Rows from block 8, named by matrix and row number. Each number is 128 + 24 x the weight over the matrix's rms, rounded and kept within 0 to 255. All counts start at 0. Numbers have three digits each.
# convs0: expand pointwise conv (model.blocks.8.convs.0.weight, 336x56x1x1), inputs 0-55
convs0.29:118136104120103133143130118118100113157145152112116123128132150145107130110125124125103135124144176101118108137103148111124125116123175139154117157095130152130114143139
convs0.30:151153135127116114137149122133117128121154152124136132129090133102167120139139143137160132165120139122136114141145154124100107140143097075095103157123134145140151146130
convs0.31:115154116111136139108162140136106128146138160118119144105116106167130083153179127159162146131095154103146134131116098118107102143137157135114082141081080148106101134144
convs0.32:117142147154125128146120094120150093123146110134126131118152142102136151137130134147160136121128102148087135096125126136135115154120109146134117151144105108151111119142
convs0.33:128114145161123130101113130111118131120125133131134105138148126151140188116116096112123114123136174132150157122138180107155161126127137133077111080120146124122143104098
convs0.34:095113104079175098128095139144165175199124159123132099098183147133159131126046166103126048111135120097159047064117061104113157125076188143133106155142093215158141074200
convs0.35:137104112109158106140096138151131139147151118156111145140136145133104124157146139133108129122121152145145140105127142126125117139160112147132106112114155136124121127131
convs0.36:117126154127124164125138100142134145043125131149121103113129102114126106139120098090138168160104069115089147134147175104116084113151089124103118099132124139140143145124
convs0.37:112214103098076201126088154126096113137138125134193163149104137072187117107133083113089113142151108105163136122052103141159157126126153137133134139153134100143106117086
convs0.38:116101104122162113118113113148150104139158123137076099103171143099170094140123131105132160149151126133111151112151137096117124103143131155120135165120139174082176097168
convs0.39:098174094132097188137135122088135139133094153084155130107131128149134122112168159176147146126151141156068136126072150148137116067066113128081068130076130095097173139150
convs0.40:135118145112095119102110118130132122159115100152129119132111109113107128090127135136113134122118108160085124148130112161145146095075111140139136110152135209117129147135
convs0.41:118143095155160141104146094094174101144097111116122114113143138102055092127108101125170155071109075112148086102084098062146123117136117100187161094159152144116140149143
convs0.42:145183134123149078075128186148155124089136177105100111060139159177111116147083173149221088161133130110154100125169162103152150155103123138094123128091090173093117159178
convs0.43:125160156119117135113105124138154128101114130164123136090144130118167145142122140161161069142159080111149114110115117113135146150152112120136086115122092122133137098213
convs0.44:147151158082115118143100105130141110136156166136121075150139116141128127105140154128128137128087131153101151155120147145135126113154149137148123127099130139114131106116
convs0.45:125137135123135133148118122128142093150120128120131104102135150143122116098136155135117121121153124124137119095144185127128117110112124121075119090145142116127137135128
convs0.46:122123134110146115149099112102125147122123134128147166139153119123125097141156142161109144118151125133121129129131121120144111139124091117107134085142155147130124109087
convs0.47:121199153110121153137142180073158067161119097146126129072145106126150143104141106133109129117118149149115077125146136117172150068171078081114187135067097104115182166118
convs0.48:126189167103179127144125138119103069080149158190111171146126078045116093145170093106168205100090052200178122110132151119098129131162112095095131109140158107147149118172
convs0.49:108111128111135120126130085152115151122121137135105107125153141126108125154146119114117110145139148160118141100128141125123105144148109128123109108089114154121150107130
convs0.50:118136165166149140155151072136103158155115163087164149132111163081185143128144111040107141161115136124128099093134132124079125133115082155201177147137109141128105178112
convs0.51:106107145103149148180130130109182151134161123133132154126135150130103125149150139113102131131147138138150117137139134125141109125140121134142114135137148162151110112137
convs0.52:140156096139147105176147153116137124158151136145113071142128128124094117068115147179105066134120101102192089132130159159094127076156177153160167255074153166143103148216
convs0.53:153086123219153047167111151093140149140127148133142094118119136162114133150086184113128076118134095130129078173120108148089118120054113101083115153088173124082180087172
convs0.54:099116108109161134136124118110132120148118101136127145131131149127126141151162109111133131129131126112122115118113118153140141136133116122136098131131121120113112130148
convs0.55:116107143107164137135118106147136142134150140123135148133152126150117131132155111158121106136120131143141167116120127129148126162122137134094119112094125127136134114123
convs0.56:143136116070092149125107161137135148119080146108138102097165132113118175133142159146137125110105125162127096089114159134108120111103089112094100113127125085162143136126
convs0.57:118094105107115106140126112134148109121131120149136126137123125127122110131115137116114137139157136098160145119145157126145109123118110114121126109121129140122137128146
convs0.58:135130132118112120163120087134109124126143118119116114132114108129100121118142144162131135123121120144109156122118153131181110151144112143104105108127155137155152119141
convs0.59:189124155124110106109111106102098114103090097092121110160120141168183154139095122135143152128158142131107130144106151103109112160066179112137119106120129097141154107127
convs0.60:160172113106102134122099137123083101096118118090111137080177126114144150112128086174078135087113192171142106115126159097107124115111117142140118140067141153093146163128
convs0.61:124103158089127129146160130171179174086120145145137065139101127174167124113087171145109062171149154117121147139156112141153164155118236191044159156133082180165104172155
convs0.62:097160111125090142161104182158144157158146122194161153110174119108143111104114102099136117084127155127144137143132152134141172148115163109180187114188166103148114132127
convs0.63:130162104108129112114113110097117177130118110109094135086183110145134142103128117117135171129141130125112124108158135134151133158119157146102128139098135132128120168083
convs0.64:123109112078116126130124106137147147109130137106132137116124123130097128130129142122142102119164095161132163141139167135142098121117081105102122114140134129113130140102
convs0.65:173142150102142129134158124087143079071174147160132116162135137109132104135132144105161114118170143113206123137081082132125113134092136131136144168116139140082139133116
convs0.66:141076129134120114141124089141170139106104119109143141110166118121111086106145130106110144147114076115124159169101148105096155162093097112176117122167164108143127134139
convs0.67:122114130104138143159125096164149154087160129085113128125129139116117131116155117126138130113137141163143158136096159134144112131119090131131130135110140147098150120116
convs0.68:134099084136145144112149161153117125075145137112103108102131145144126130140162148133129129108153104126106120123129100141113117123125153093119137112091123159118130116128
convs0.69:128144111152110140139130104173163130125134129140131100085124093082138080101146094131101125119178087083151169159167172140144143121109104147123105136084150107148083127199
convs0.70:125110106129170144165154121167144153138109119109105127100144161111090123132128136142108152114153106177163130146133141123158123149145087107101098077127099166108135136157
convs0.71:149123122132161112143131142110126138133142097113119119095147140154126137158141141135137118093142121105167152132130139137112119137153186115124120129171135101118138092145
convs0.72:121149113116147178133111106111146142116147132119138162181124102141146133123171123156127106074135167132125107106104077134170119089242150157129161118069086133126106158052
convs0.73:116119113114133139110114123137163127135116138118133125116155132131115117147158130154117137160159133148133172114143120084156119142122098141128126124098127145104126117120
convs0.74:132127121103142115136140125133115124146131132117153143103137135116120131101131154149112110110148110125155130114122168110145111118113101122124133128125118137104126092101
convs0.75:119147130110135102118149134119123141111124120093120125117142132140102157123145120109138152131135121143141135118121136122142116174144141137103124169114104131110106157117
convs0.76:121151160176133101117138144136120154117102089150123119094136104166155111123089168151161112114179125122145115110124096132177113105100067130120133113111088127084091142148
convs0.77:131094166139138134135133126136122150150142167144110152098108155140112128153114151078130087145139103102156084146129144090069114178093126100106104126134138167126150161118
convs0.78:121109106118162127115111103166148130167118108178107106122140135125144130134129108117131139142152148133116162116144135134171119125154133110123123097094139156113140117169
convs0.79:178175129135122111136182116145135117130090152128153162126097123056165059158141109138151143135102091088071135129100096086093078113162065111086085116089133242135171091093
convs0.80:164155139137136115111121140127108105131134138126157116114156119138116122125163103122142119100148108116151150128117143128115112118149154144116122140122132107125144123140
convs0.81:124163119137090163119103076108176168110107141124162091081113146150114134148075145127094166119119153152122067111099174136136125131060140125178113108129131130107166133097
convs0.82:164140131132129152122116133108118111117142151145111117131107124133171119095131106175114150148128101130116142120138144111122128136135093105163146118095143117152117128106
convs0.83:116146128129117131132126115123107141106128114111139152109124152120088131126112141132104152124156173145117119145154118098121116105124157108100117127153131118120120135147
convs0.84:143102129127146126115132169131124121125126131162121144087141101120156122106152096104142148116139124118143131173108150094131139153138112115114123182120119160111132150112
convs0.85:068109139119179110138153143130106161180104092142092161044130155140135192123097132097103086142165124099175084140139151153142091115095124135083169209153105090124076138179
convs0.86:130121129104120159125130110126150151131132131111127134128132142152151152128117133132145139113131140130112120111153142123123122125112124133112110121147140145110149121123
convs0.87:105117128110107137150153124121116131127098122142110126132098104123121117138143105121147121165099127143111131147122155120130137141164100144129142145121122128137124144114
convs0.88:140129140109135121127125127125127160095106149118106137115167150149118108165123160109126109105133142139126123137129116124107134158139129109140131125122133125130134130122
convs0.89:135230113133144140162150148103155119088086181165126152088176119096109152135140125149169166150126158108118109127142099135124171056234123130061141069060139150153146139176
convs0.90:166134137128148120172106140094147108139084150129079095091147131171150123133096135100173115122146138116170139097088092101119135157121079127137125128180145152152151128156
convs0.91:092123142126147121128132158148206096139129077132125091109140135145154095134117148123116135140143109141107149167096122130127176116006169118130100157073095156152149156103
convs0.92:152127094145107140117117132112123136156140122119129138114089134117135096116146140141137121119121127088113114124119136112098127132130125116148126124134123125125131117166
convs0.93:171112130130139094101150109139083104124138116125183117154109142111142082081176169170161186112090100112124117135152118103139086100117125139143128214083086171127144140109
convs0.94:112146133134129155112124108134169121148126090135137125121171133131135174125106106137106127150163148129134122136113112131116104142102099138122124130136149098128155160140
convs0.95:144118122138135138081131142128115094162167114141127130133136168140129146123152159124130082102154108111139090080149116108132133136145108110177095154123132131120148137100
convs0.96:130135093085137143136106149107104152132105148085137160143142148124110164101144149129136120112146131165094159098156162164119105099105061151119133095104138131099125170131
convs0.97:122149135114146121109113131098094143135147150144130118115128143158132105135090096107128132137117106112119137176164105107118123107107114110137143147109106154142117126091
convs0.98:128126105116125122140122104107114121179108116128141131100148139128142114143109132148128108130130122138137114147145138108153117094134081100144120133128122125101121122163
convs0.99:176112134113137123133084122105147118160140132138151131094151130097131131108115128140123142134105138144126167130116127174142121141098141164118132125124102119153099101144
convs0.100:129114125101139133141133149105140171155153144110104093136141173142154122103147130127134146157141140142128161118135156133160134134146082125121122102124158133112175098133
convs0.101:122143123134127120140099130118110106139120128140129106159150170130151147143106165149118092094108098127127141107128159108117082124143133132121098111120125140129145109145
convs0.102:119102155127145121139113111144164121121133118132148140136140142154131153133146158146093163144140147141149157132126127112129124132107095133125125121138158147127118108159
convs0.103:131143098122141166129115128103149128182109129143140092155120126159128147136080124158181042078126155157131094082124122129160115141104136131120100147131088142155147071090
convs0.104:139113142101132118149108123131134092088150103113129113153113129120121104123121157175103116135144091151092145118157147115134095126128127136108125110139143129126127147108
convs0.105:118135114104140131145114145114153078133126159122114104134112135111154104158127117091115150144142115153124105131112138081125130112125128080146164117124170153123102122117
convs0.106:121110126123135122154137124129115157157129129113146124088102133133146109121158133118128102102148127122134102152126144128107125156086133129170118173140142134118133121108
convs0.107:093122129117128127164139119136138135148113183131143154132103128109138121112107135073097122119139108138117131134141134105134106127129139130140126108121112151110101135114
convs0.108:120142146113152147128119089127143153143159147108113144139144135151099109135165117141121148125125124133137146103152142119110118126105148146115112126114135171128122109132
convs0.109:113127138111132107146160107182133126139132124127131095135114109138110153164131103139130161096122150139117169146136173148157141110092139120143114129112148140158137087115
convs0.110:129121128166137125145150155108108097118117144150160143077176120115110119098111166086097123097128149086136129152127114141129097090145124122151105122120109129131111137149
convs0.111:144143149120125105110130111122113144171145107119116135111125134135127119127133114133137157127124145137111135129128135144107127149164125139127144149156148108136111141123
convs0.112:116112138165148101126158107125120134098107117079109159149088136144163111161133099151101160150114148101099136150132129144096156149075129146134131111127122164134098135164
convs0.113:106133122124127148135120146119151115112148118118141163120147136135112125106111132117111129135132119132151129135120163150139120111138150138164109133107146100095103156124
convs0.114:131151063094136137110159109086195129149152132081149083154126118069136158145115107141121102110099133113119066141071124082116126144103165130199155032153091169172138097194
convs0.115:127151133104112115133122113111166147131165139120142154110072148119142087137155140150113122122111116128131126130112130136122127169131115127118122148122103118134131117163
convs0.116:077164112119125158131090151102127114143128093153125117146109143153079099083100168133140106075141109139140135128060147125194107067181101139136157132110089164120138124171
convs0.117:138126124104140122144107115105113118163141134117108137120119133120111119133143144147142129144124151130110127091136138128151128127118107140106120100101128111106150114133
convs0.118:136084104158178117115104166146145136094172144132121131090159149126130121099134131126178114154111116132112120119162145171091092166147148160168105134130151094086133119127
convs0.119:132120158129134127141164133102152121170112136125139140130090129113164136136132135111130162110116088107137131098147131150140109167097156136116112125110106127158132094143
convs0.120:121109138124123128142142132137140122127131124134123132127134142137136118128126135131113133136117133130126143124144147136116104128130134145127121106127129111126116121121
convs0.121:128174080117117189119111164090142102148103129082138089107158168125144092122151103172090128080125159129093099094085157127120149128074127128158122100105109123117153136123
convs0.122:146137129127132142131127119127118151141116121171153150137122170123127105126144120132156149137119129103117130118110121117124117127124149163161130115121122135122133102154
convs0.123:101120131105144163127126130145130151156147135134130114138142135141101137157121107097114118134130152139125168125139155136128131147146130128135120102103128157111142130133
convs0.124:140162135098120094136133119111161126152113112138109143137129141104117125116094129132127181161136157138079142119152105138136138118133106109105100140127147108128131133130
convs0.125:084123151119152156125107133140129132139151151105129113122137144150106161144109049122111122140158087123106158140156108106165134100138158116123133161108083135095104135144
convs0.126:157104139148067121117138115152156170171102125130097090141098117117187144151135086136081074145167147190123149234114102085123137114065160135112130045106106106155167083093
convs0.127:114136133125142098118132121155097130126173152143151124100131140155124117103158125107136129140150153136160119107125165113153113127113119140113123109124145168139124129114
convs0.128:161127127130142087117074110118163106119155133150153100158162153119087131128139126130148136131127161112136141124142127155171144138166124128119181124128100155140122098155
convs0.129:124152111149101142080117113147085104090120128098083184184098136106175146140134126164146141139134136123147173107095103114146116092190109180138084114149095128134127174063
convs0.130:106156100198126135126142145110116054082132152134156164150120149138178110086145191089167116095098104136165156079110118102089082156194067106110104184122172153093126206112
convs0.131:139141165184130114150161161136176158119105118130114088042148075149158112175108099127131130119141117108151098197104137074137114148134116156135048116101118134063136082221
convs0.132:115150122109123093137124115121130140116120127111119124118134133153118158137153132131142138102121138105120113133129122142121143128131119158141142135112133126134127156128
convs0.133:110144125092115122110084150104084133146127131107128113128166123105139105146161112171114120120112119128147112129136134125132126103093152111112113124118120156140101121136
convs0.134:110140151117110117142115118098137132142135121145129143114137111110085148130106128082131083118127114131122097123138150109145126125164118092163133145080107159118124134123
convs0.135:133144134124139114136126142112130116154137126132102125071123161095151175099139146122139105140123162135128117129131148131151081116177106137109131176150140113107149128104
convs0.136:131101131097127116119126149104142124147099097120114099139144128128162106149088124135132091123109177108117093122136147124112136112117105158144090129159120115135142133122
convs0.137:118126111113163158142122115137134146119134146114118135125161119148133081121128122121118094173142134150108150114168126116140123126146096146096130114111126141104102121108
convs0.138:126246091120153120157136086123109106061142124128121105191134112123148170108105140119198195069135091093135166120154111157163078053185088130098103113120105189167073151157
convs0.139:121126113085116115163079152136120132140120150121148108140150124161089117115133122126138122111141155117112102092124112129080109113150143167124105132128177143105136094142
convs0.140:148126129178181138097128121115200123086104130091093112073089140096069196135051145167134090069141106138122111130078103109188137145148128143160144065099169150107122104146
convs0.141:134093105142132130136085145113149132175097124146106105110137150134157134144156119117153144166156125150119150108115150121155113094159107145157108129122135125096138102167
convs0.142:118124127101126131136131084102117140140107114161160089130107151141117135124143158122144101102142151130093112159117165141168130148104125136102123086117135119125141198062
convs0.143:113177102147086162142101093080143149123103148122120131087147152143145149117126126142104130134138204212131104076105133164107111140121103146124065131125112079184164107111
convs0.144:121134164105097153166117107148144163089142132121153142150109123130087120111142158142090084107173081125158127115130148120142111187134077124072104071141103115157112121101
convs0.145:113154130156125109166143126131178117069121136090133118142106135162150101149081104113144196112130166119126166163107142155122113088146133116078151114113157118134104131178
convs0.146:146140136126129141121112142119138122128104138104131097126158140130147151110120123131131147110119121115151114104159171121114132129124133133141125122134129147124144132128
convs0.147:147111138122086112130165150066107134125145074123125146136111143122150146129091148071138113137147104177142134146169093116142170116117153152109103104096146160144073135130
convs0.148:106112127107134132139121114120143140132135099156145117121148154122109130127141151139117117154143134142160138141132131111141109130131114128152127110121152135139154122127
convs0.149:126148118115122126107116124112117142140129129110112147105138095125132145129123124133126107131111092105118113123135126117119153129135098165163131165088131116108116150127
convs0.150:103121114141120114113115146092053140106129102124121131151178161132118166121144163118146140113111106091150137103110125142142095086172132155145119161160152116119122150144
convs0.151:127116126107151134143114133138132129102138141097108112135124113131120156145140177140112125111138092139120164130123144125135105127132130166100115113121140146117119122123
convs0.152:144106128129092158124142119140156114148143119136146106132164130159147118138098127141115127143127115142140112120116116114112103113128151142128122119100127089106113118104
convs0.153:125155085143103090172111085138170126173160129097123140126080102169135115128103134115159142144132125111120100135134114138163119114132101118149142139114100143128112134134
convs0.154:163106092119075131129156093156114103129102138098126145172113120142154149152108104128100155167087165123092164075116090125122142153124171130146128137164128096136115126080
convs0.155:113129114080137117119107137158109149145125134083078113125146139126098138136136119119119154118128154133136137144143137124114116145157140132101128111112133172101109115116
convs0.156:134125109090135112147067119139146141148114130114138127086176100098130106116100106134105122163153163154167130103114128137119089107164093121099132103136178135110114111131
convs0.157:123098097111094164093153135126102140168135093111149115084123135156160117155126162124168080125136092105130076105134091089087122134082148136127125156136110177122119110130
convs0.158:134116150116121076133118135130150112139128133095131115136172146145115125113114133102109154090112133152154111168115132099118132099089164101158149143137159159137111105122
convs0.159:101134109116113112139081129093120095152120143111132172106153092141076150152160101176103164120112152127149129142168134143128100089124130100121145106159149122134103129161
convs0.160:128184143113116178110110118124100126095112156164131171160150128094179095094111110139149192110163125154135158122077081094158139119143055184138103106161125121159169130127
convs0.161:100106125132131111144117107145139121141138125101153116143128108139126122147144139142114126125137127144132151118174150128135094131150130144132132107117146153127118129122
convs0.162:090202094127136143098122072106121113120140121124086188141116096127170065148154110176205079110122169131152093074111076098173079084218132164169102106094079178162080162052
convs0.163:133096163110119113099096139141101128154092120123125165149128106147158141126115182111111083111136149098124132089114074127120152140154143142130114104113136185146114205090
convs0.164:148117091094168131141124153132125154159170141081119111136122118122124133156154147138127136133131135150151138107132144145149113119151104165099115109147176151108145116145
convs0.165:101116117139107090115145160127133133127097155119089126126144115152109124100102113172102169145154124108142119143162127114145141114124172127135179157102116133127121141153
convs0.166:107114112108139116155118128142143121120146120124124137138128137144120131129141165150133119125155087119114137124131156118157083122133147145130118103129161115115134119141
convs0.167:150141151105133131119157131137095079139097120147134167182148124099201174183128115106135156108115169109148121059110150137118122171122107128190076143151115138126142123127
convs0.168:121104121124105074152122158123118130162121154157113160101143141109132117133118165115097132113142159113140114182130106102151113137098091115125140121137160137106123096119
convs0.169:117163148123117153139141117121127108136142116120117112089137136101127140111109096113114146114133151125145115134101121120153117098119118132144133134084109123142102169167
convs0.170:174145134136130109168187154145120128111132110135139096151127098125149129071131114154127132089141109145141128122105155090135161106130105119114112118116140102149127121105
convs0.171:164080087102080172124125127182133156103137116140115103128114147132110139117128150109118143156171106082157119090089154109129094120117112134164088114092120135102103149097
convs0.172:160141101110153129149151129137151077168071138105141142097081126071136093108120095139109145093077155121137151135097135144080106149080139157138140086121075137125093122037
convs0.173:109132131110134135152113132094088128166140117137152091120128121087149123108128102140100151126147126127112152135139166118139115157124136104117151102127153130108116126129
convs0.174:109091189170132085124096155139109108089125116120108147143162153147100157123092155131121160082129111136147134153093142132136102126143164152124116130166176141124163109158
convs0.175:102129164100143109153123143109130157104158091105150123142133130141071107141123111129123134134131165130121139110136152128139080112086124104130104126162185162114125162150
convs0.176:147142149183131129124097183172161133147110162144184106110113146135163134174156153144143098146154124132119146150094136104094175137103121126109104120076124162149124163160
convs0.177:145132163160183101149121160119117117130161163144143124119129138130176175164097145138192111138171147126149139142087127124098074092126129074143086119154092098161093122147
convs0.178:133132136115141158093113112149159096122119134122163124105112089129103097119129132111153091126139094105104123148129125117143140119137125098121127115134131153142085130139
convs0.179:137127165091139126120132120147146121116123137130108132142136150119137131131114112139072126129138147116131143122126132120143139148114106161127124114129122121130129094148
convs0.180:182149110161133085153142066119098082122118095087134150103118117144154133150114134081089141137100170119111164095083091139101144194140162147168132114156137111137095113039
convs0.181:095154116159117155143125116174097149146128148113151138114151117127120084093093088119129095147150117152107081118134116112110132133134127136149085075079119096103124134167
convs0.182:085172156099147123126145130141149112130106122131158157120130118129135119133099124180116126147161150120128127129169108121119119116114157120149121083171137126105107125137
convs0.183:145116135154145060166123162100167134113115104201118134088162176131109128114129092133117172149140120131132069134122183104098094099084143075086100121146169118143169130223
convs0.184:128122136112151106145113111151131109169151121111113137150143124133120126121128129165106114115137125129108133118144126114110112098133118131115141101110121148109111128139
convs0.185:167112120131135141168142127172151075159089120125195118118178172073098103093129185117148148100132100133118103151163145120107159125088154156122109126159130145110154112212
convs0.186:125161139151107168114157118159130124131107115126137165152158084129082131148114148143070136179111184164158115160080104131124146094137111117156114147105159094111107085112
convs0.187:113145147138147153114139145133104146124096121116092123143130109136150113118115130110108106107126101136134141144123132141133116147121114162123151081138117135126127117159
convs0.188:110128154075109151149111151120128152110107123094143151154172118111125140153085160164141103100125138081157133151148136121126146136108150129112165133108121121134131114172
convs0.189:141125130132126156117116100148151112107136150114143131134121126122119137144120150117132127140143122104145116109136146114125093131141130133146112119100136142112122146110
convs0.190:120095143111128121158109123143117118144142110135136120133139139123122136128133119119130119113131131151132113114117116095127137145122097109122124143110138141128155128111
convs0.191:149153157185134099100169078107106124098134153060032118141142111115139123127099128153146127106120167143101108121145114163158134099159111139115097110101107091180140145106
convs0.192:099095141153126157125146138166117150169126119107139131133107098130155136078155132114113149156110119132137122168123088127152121104141117117134133096098140160141120135160
convs0.193:099108099107149157138125164129119141129145129142097105114130185071121114101113119127141114104142157178145160109102181143136135111136120109104160106133149171095145138122
convs0.194:131110178149113093119141112162182118153122152163137120087098108122149130111124126118149085159131117118123124123120166109118141164106145120176122137146144114139151094086
convs0.195:130116156174127121129089136143166128112108103110136129106133099087116149144127126113157107117124189151135139133130125157139096146114133102133107098132162107147125109126
convs0.196:107134140119151110102113137129118082086138152147087112140065101131158138100132108159163097116144095156096133114130112123079142132138137173110149154093117168140124165116
convs0.197:144157182144117130118122162097115106128118105173141130116151103139190108134189136098111083175154159146149105148159094113111126067103081162130182098133087184117140133144
convs0.198:155079118124112139111120110133166132131155132100117132124116135141137115116141146110138136146135122105104129124131145133125108121132108110108111137134132121091107143110
convs0.199:162166135146163135141141120119124131137125092099132106102127099105130136122122134145112145117130106140115128127141127137129122123151127128157103153129130108109126091141
convs0.200:131141107115121153101141109115136133090127127126069115147151138104155146131128107112173084131148162148150133131119165106155131116171081102127113155124111119122152114067
convs0.201:134122125122158124126143130112087133126128117139123110134130145142153128093110117104125111131143124139116146165138135103113099104117105156112112130117135128120093131128
convs0.202:082137161162166090141101102162178140135112095148152151108124100194102091103074142108158078112193085179122117183071168165150124074092141144154124137122188157078142156167
convs0.203:118132158151108118121106151118114166058124125103120146167151131178131137134064117098124124118146148086139133146150079166154143127180111131089116156130139123104085177232
convs0.204:149133148143156135114129150110135133150144148119138140131129130122158113127121110124148114139118115117101135137132138117153106145143143134150112101114131111138121118131
convs0.205:124118164108136130124101103139125140132174138137131149145131115133112117160139144120104169138122122158135151113137119143170100127146114127089141128133161167122105109143
convs0.206:083145126142147061100125105131173119039115121099093142089127135153218073156128126097086213165147166155134149177138139147099107041054159151050141104106113128113096169187
convs0.207:132095127144099125148075124155120132168117160112103145107117128115143205098124131165121143089143140137110146108167125122123152118124079156093125115149122088122154126153
convs0.208:158187093117112124174132078104134162142086115187174080111103131138122167091141195123130124124140159105151112104107103142150119094139126143096058075151126118137121108124
convs0.209:129130133132143113140112119116138135119145130140115113116145137121116113104131126134143138142151136113123151122160151110137136135113113135137139126127157123138120116137
convs0.210:123156171123157151111119117089066126046107108136136116140183148149169156132116150090196166037149068099147119090158088114176165105187153128116111149143093137063171165186
convs0.211:112159130107150144149143102118141141127159118124151149140127126127143152088160144157103107116131142131127145124133123130120107117092134168172105130105124118103081118112
convs0.212:161130135171120104109132102171128104067108131130130157161186111129202125189097129132084121184126199107122207189095095166069112155154134164076103089097137112146104157169
convs0.213:090124137112102147126135117129178103124109114140090149111145150140115146126117137111107174126110168127146097164103152110125098122095112137164164106096159129195117157150
convs0.214:117129134102144141139121149139144129151113129132142112124143144140137138161112126135130124138099140149129118124130120138129116125135092132113151104114154146141145135144
convs0.215:154122112073138101157093102123154155121102117148097126144130142126136122121102112128140148114136117120131146131168118106099114095109116168131128120131134137156143128126
convs0.216:141136129123131137147105127111112133130131122146133109136141142126149109133125123117120147120136143139117134099142154118110124117107125130144113105136136135135113117120
convs0.217:122120133084120123129105131139098105122108140143080138115186112137120102117078114130156143150131126141137111107119159100156123153113166106147132120156138162143147105156
convs0.218:112220108138122150122158090125133148142137134128137102139116128098176140106183152173169034132129176125188146081116108133116129112143109146121118147081058171138152141027
convs0.219:161155098175097164071145078110189115104140123130136115108110126138132147176143095109069117103146182192117129157072075081108127177133066122153110057125133088108117124159
convs0.220:126127109147128154111110154117132128150112114101151132118125127125151107110136128144148145131135138139120131124114114111113119115129107107130137132116137115125129127122
convs0.221:098157142148137122080096124119130178205156106095100098132114132138191152135137151165170000132155173133122126138095081146163116102105194141129078161047118169142108175110
convs0.222:111134126183161104123204125147121096133145145096129128122126083161119130127123105109155117140121095081137124127174102125100144137120101132116101204149169140102084158173
convs0.223:082118101138105121172099124121153149138135158146177119114146133138125110112144124133128104088127132130167094118146128118149156150106113154156095138136136108165117174117
convs0.224:153167108089147135124093125155125133127091127116138113105120197128126164064145065114142130083177162154132126128129162154105133149162133128081084106154123179121154153095
convs0.225:136148125132154133127148140158119121095166120087183149129126139146140126163135096139106150127125108152111088142146116138116121133120149096154133156129153090115132114098
convs0.226:130127129189129109092114087153117067103131136151152147118131131154117139150106076098116103145121086147093159164083067146162142125112086158146134128128137089106117118220
convs0.227:085151138082094142074122165095129104062089116157159089092209155116109124114119125121138150144103143107124113114169175124130119104138111099062085152092148138131118195110
convs0.228:106087162131081157140107029153130137178102114146134123130109104110130106117150174116128087126113078115142110129139106157136102129128128099127134114124141151185149118124
convs0.229:109131105139133118132073088177132136109102078200114152136123153131144109077126115129127074146087124122100132150090115155185187065093145107116152130144169163140133170132
convs0.230:124143146124154128122160155125128121129108147111139123131115157122101128153121132128113171169178135147167116119169112129120144117103139097139098117094119072155115126101
convs0.231:132113142111130088110118112130111137109097129097123150087137135161128109109095153126110171109119041146150102142118160127094093200055169110128106136176143165148129108109
convs0.232:152111128099105135099121137134130135126118111110154118117160144124126105141111123131112123139154160132130134125116110141112109122168139124157137121133132114132126121129
convs0.233:105131175097138136161113122124132169132141144110108104132128135141138092135141111131118119120123139132139133108148140131128097145125118130122116128126129145115130105132
convs0.234:142149141117116112126128132151153125106183111122162106156124099138100104119137124157107093111163113116144165131126135134139110151136094124070101111153159150148102104119
convs0.235:189135120099111091140127131172127151110091138132116089153212147107128161096129132088148124120152139142075065121117135116126117122180121116113111107088116156131150094151
convs0.236:108123132114153103134133132121119128129141123137126125139142138130144120128122124128121098140124117111142115148148109128115118152131117128135108124136158096113119136143
convs0.237:139124123130112109101148132072079131131113130149119138171126152151135137145086117136128158141131105125159177146132128130118104080102114168148114145139091097138116131076
convs0.238:105180104101110127102112160090079116089125134098143150145155111158117148162106115153161150140154122114139118106097109113151085068226111150126136093126119087113116162212
convs0.239:129118114137092127159117165086169137178121115122155100105113142173169105141149138157099103146087179130130117157112155161139100121109117133144131106121156076140139140099
convs0.240:117139126119125137092128149115165092142112101110142100098120135156163126111107086206129093132119164166136095095096175137167109102072167102085129146134138111164115126139
convs0.241:152146116131151097131108133149132144132171109147088083117122167113122096153146127166090101114117109142161136139114152121134136130160070133117136133119122135176134103128
convs0.242:122100140135104143109108142144112118147123126140113128103130155080133119116101085119144116138174145166110114095109150165114127172123108123110130159146143146087175122140
convs0.243:149144079116109167065114115127115133116125120089158125096084095141149120170091155129111147109121159129100143191116121106141097169158124128164127140155111166086111121134
convs0.244:105089131118116117128171114128156094129160128129128097120106133147162137141151158104123142148132124189104113110110136166108113129091146128109185155131142145113104141148
convs0.245:135101124121118155128105138114177141149134099112111127132195144102184119129144123145140128117157117161108103114124104138129104109129099140154135126167128136136142153119
convs0.246:108122141142116114131110115116130141122138130142177122146125155144122121144115129130117146132138100127132127137122140126151108140149113108100120120121141140114122117126
convs0.247:133117116115144125139119106131133130131151121127130121138143125136145120132130135130111131125130124131136137124129125113129117127139123117121123123105130137127132122125
convs0.248:120117102107111113140061131128105096187107060178140166176123143174175058112078155058166143043151082105144133109097079082217127081080148084107125129139132204101120152125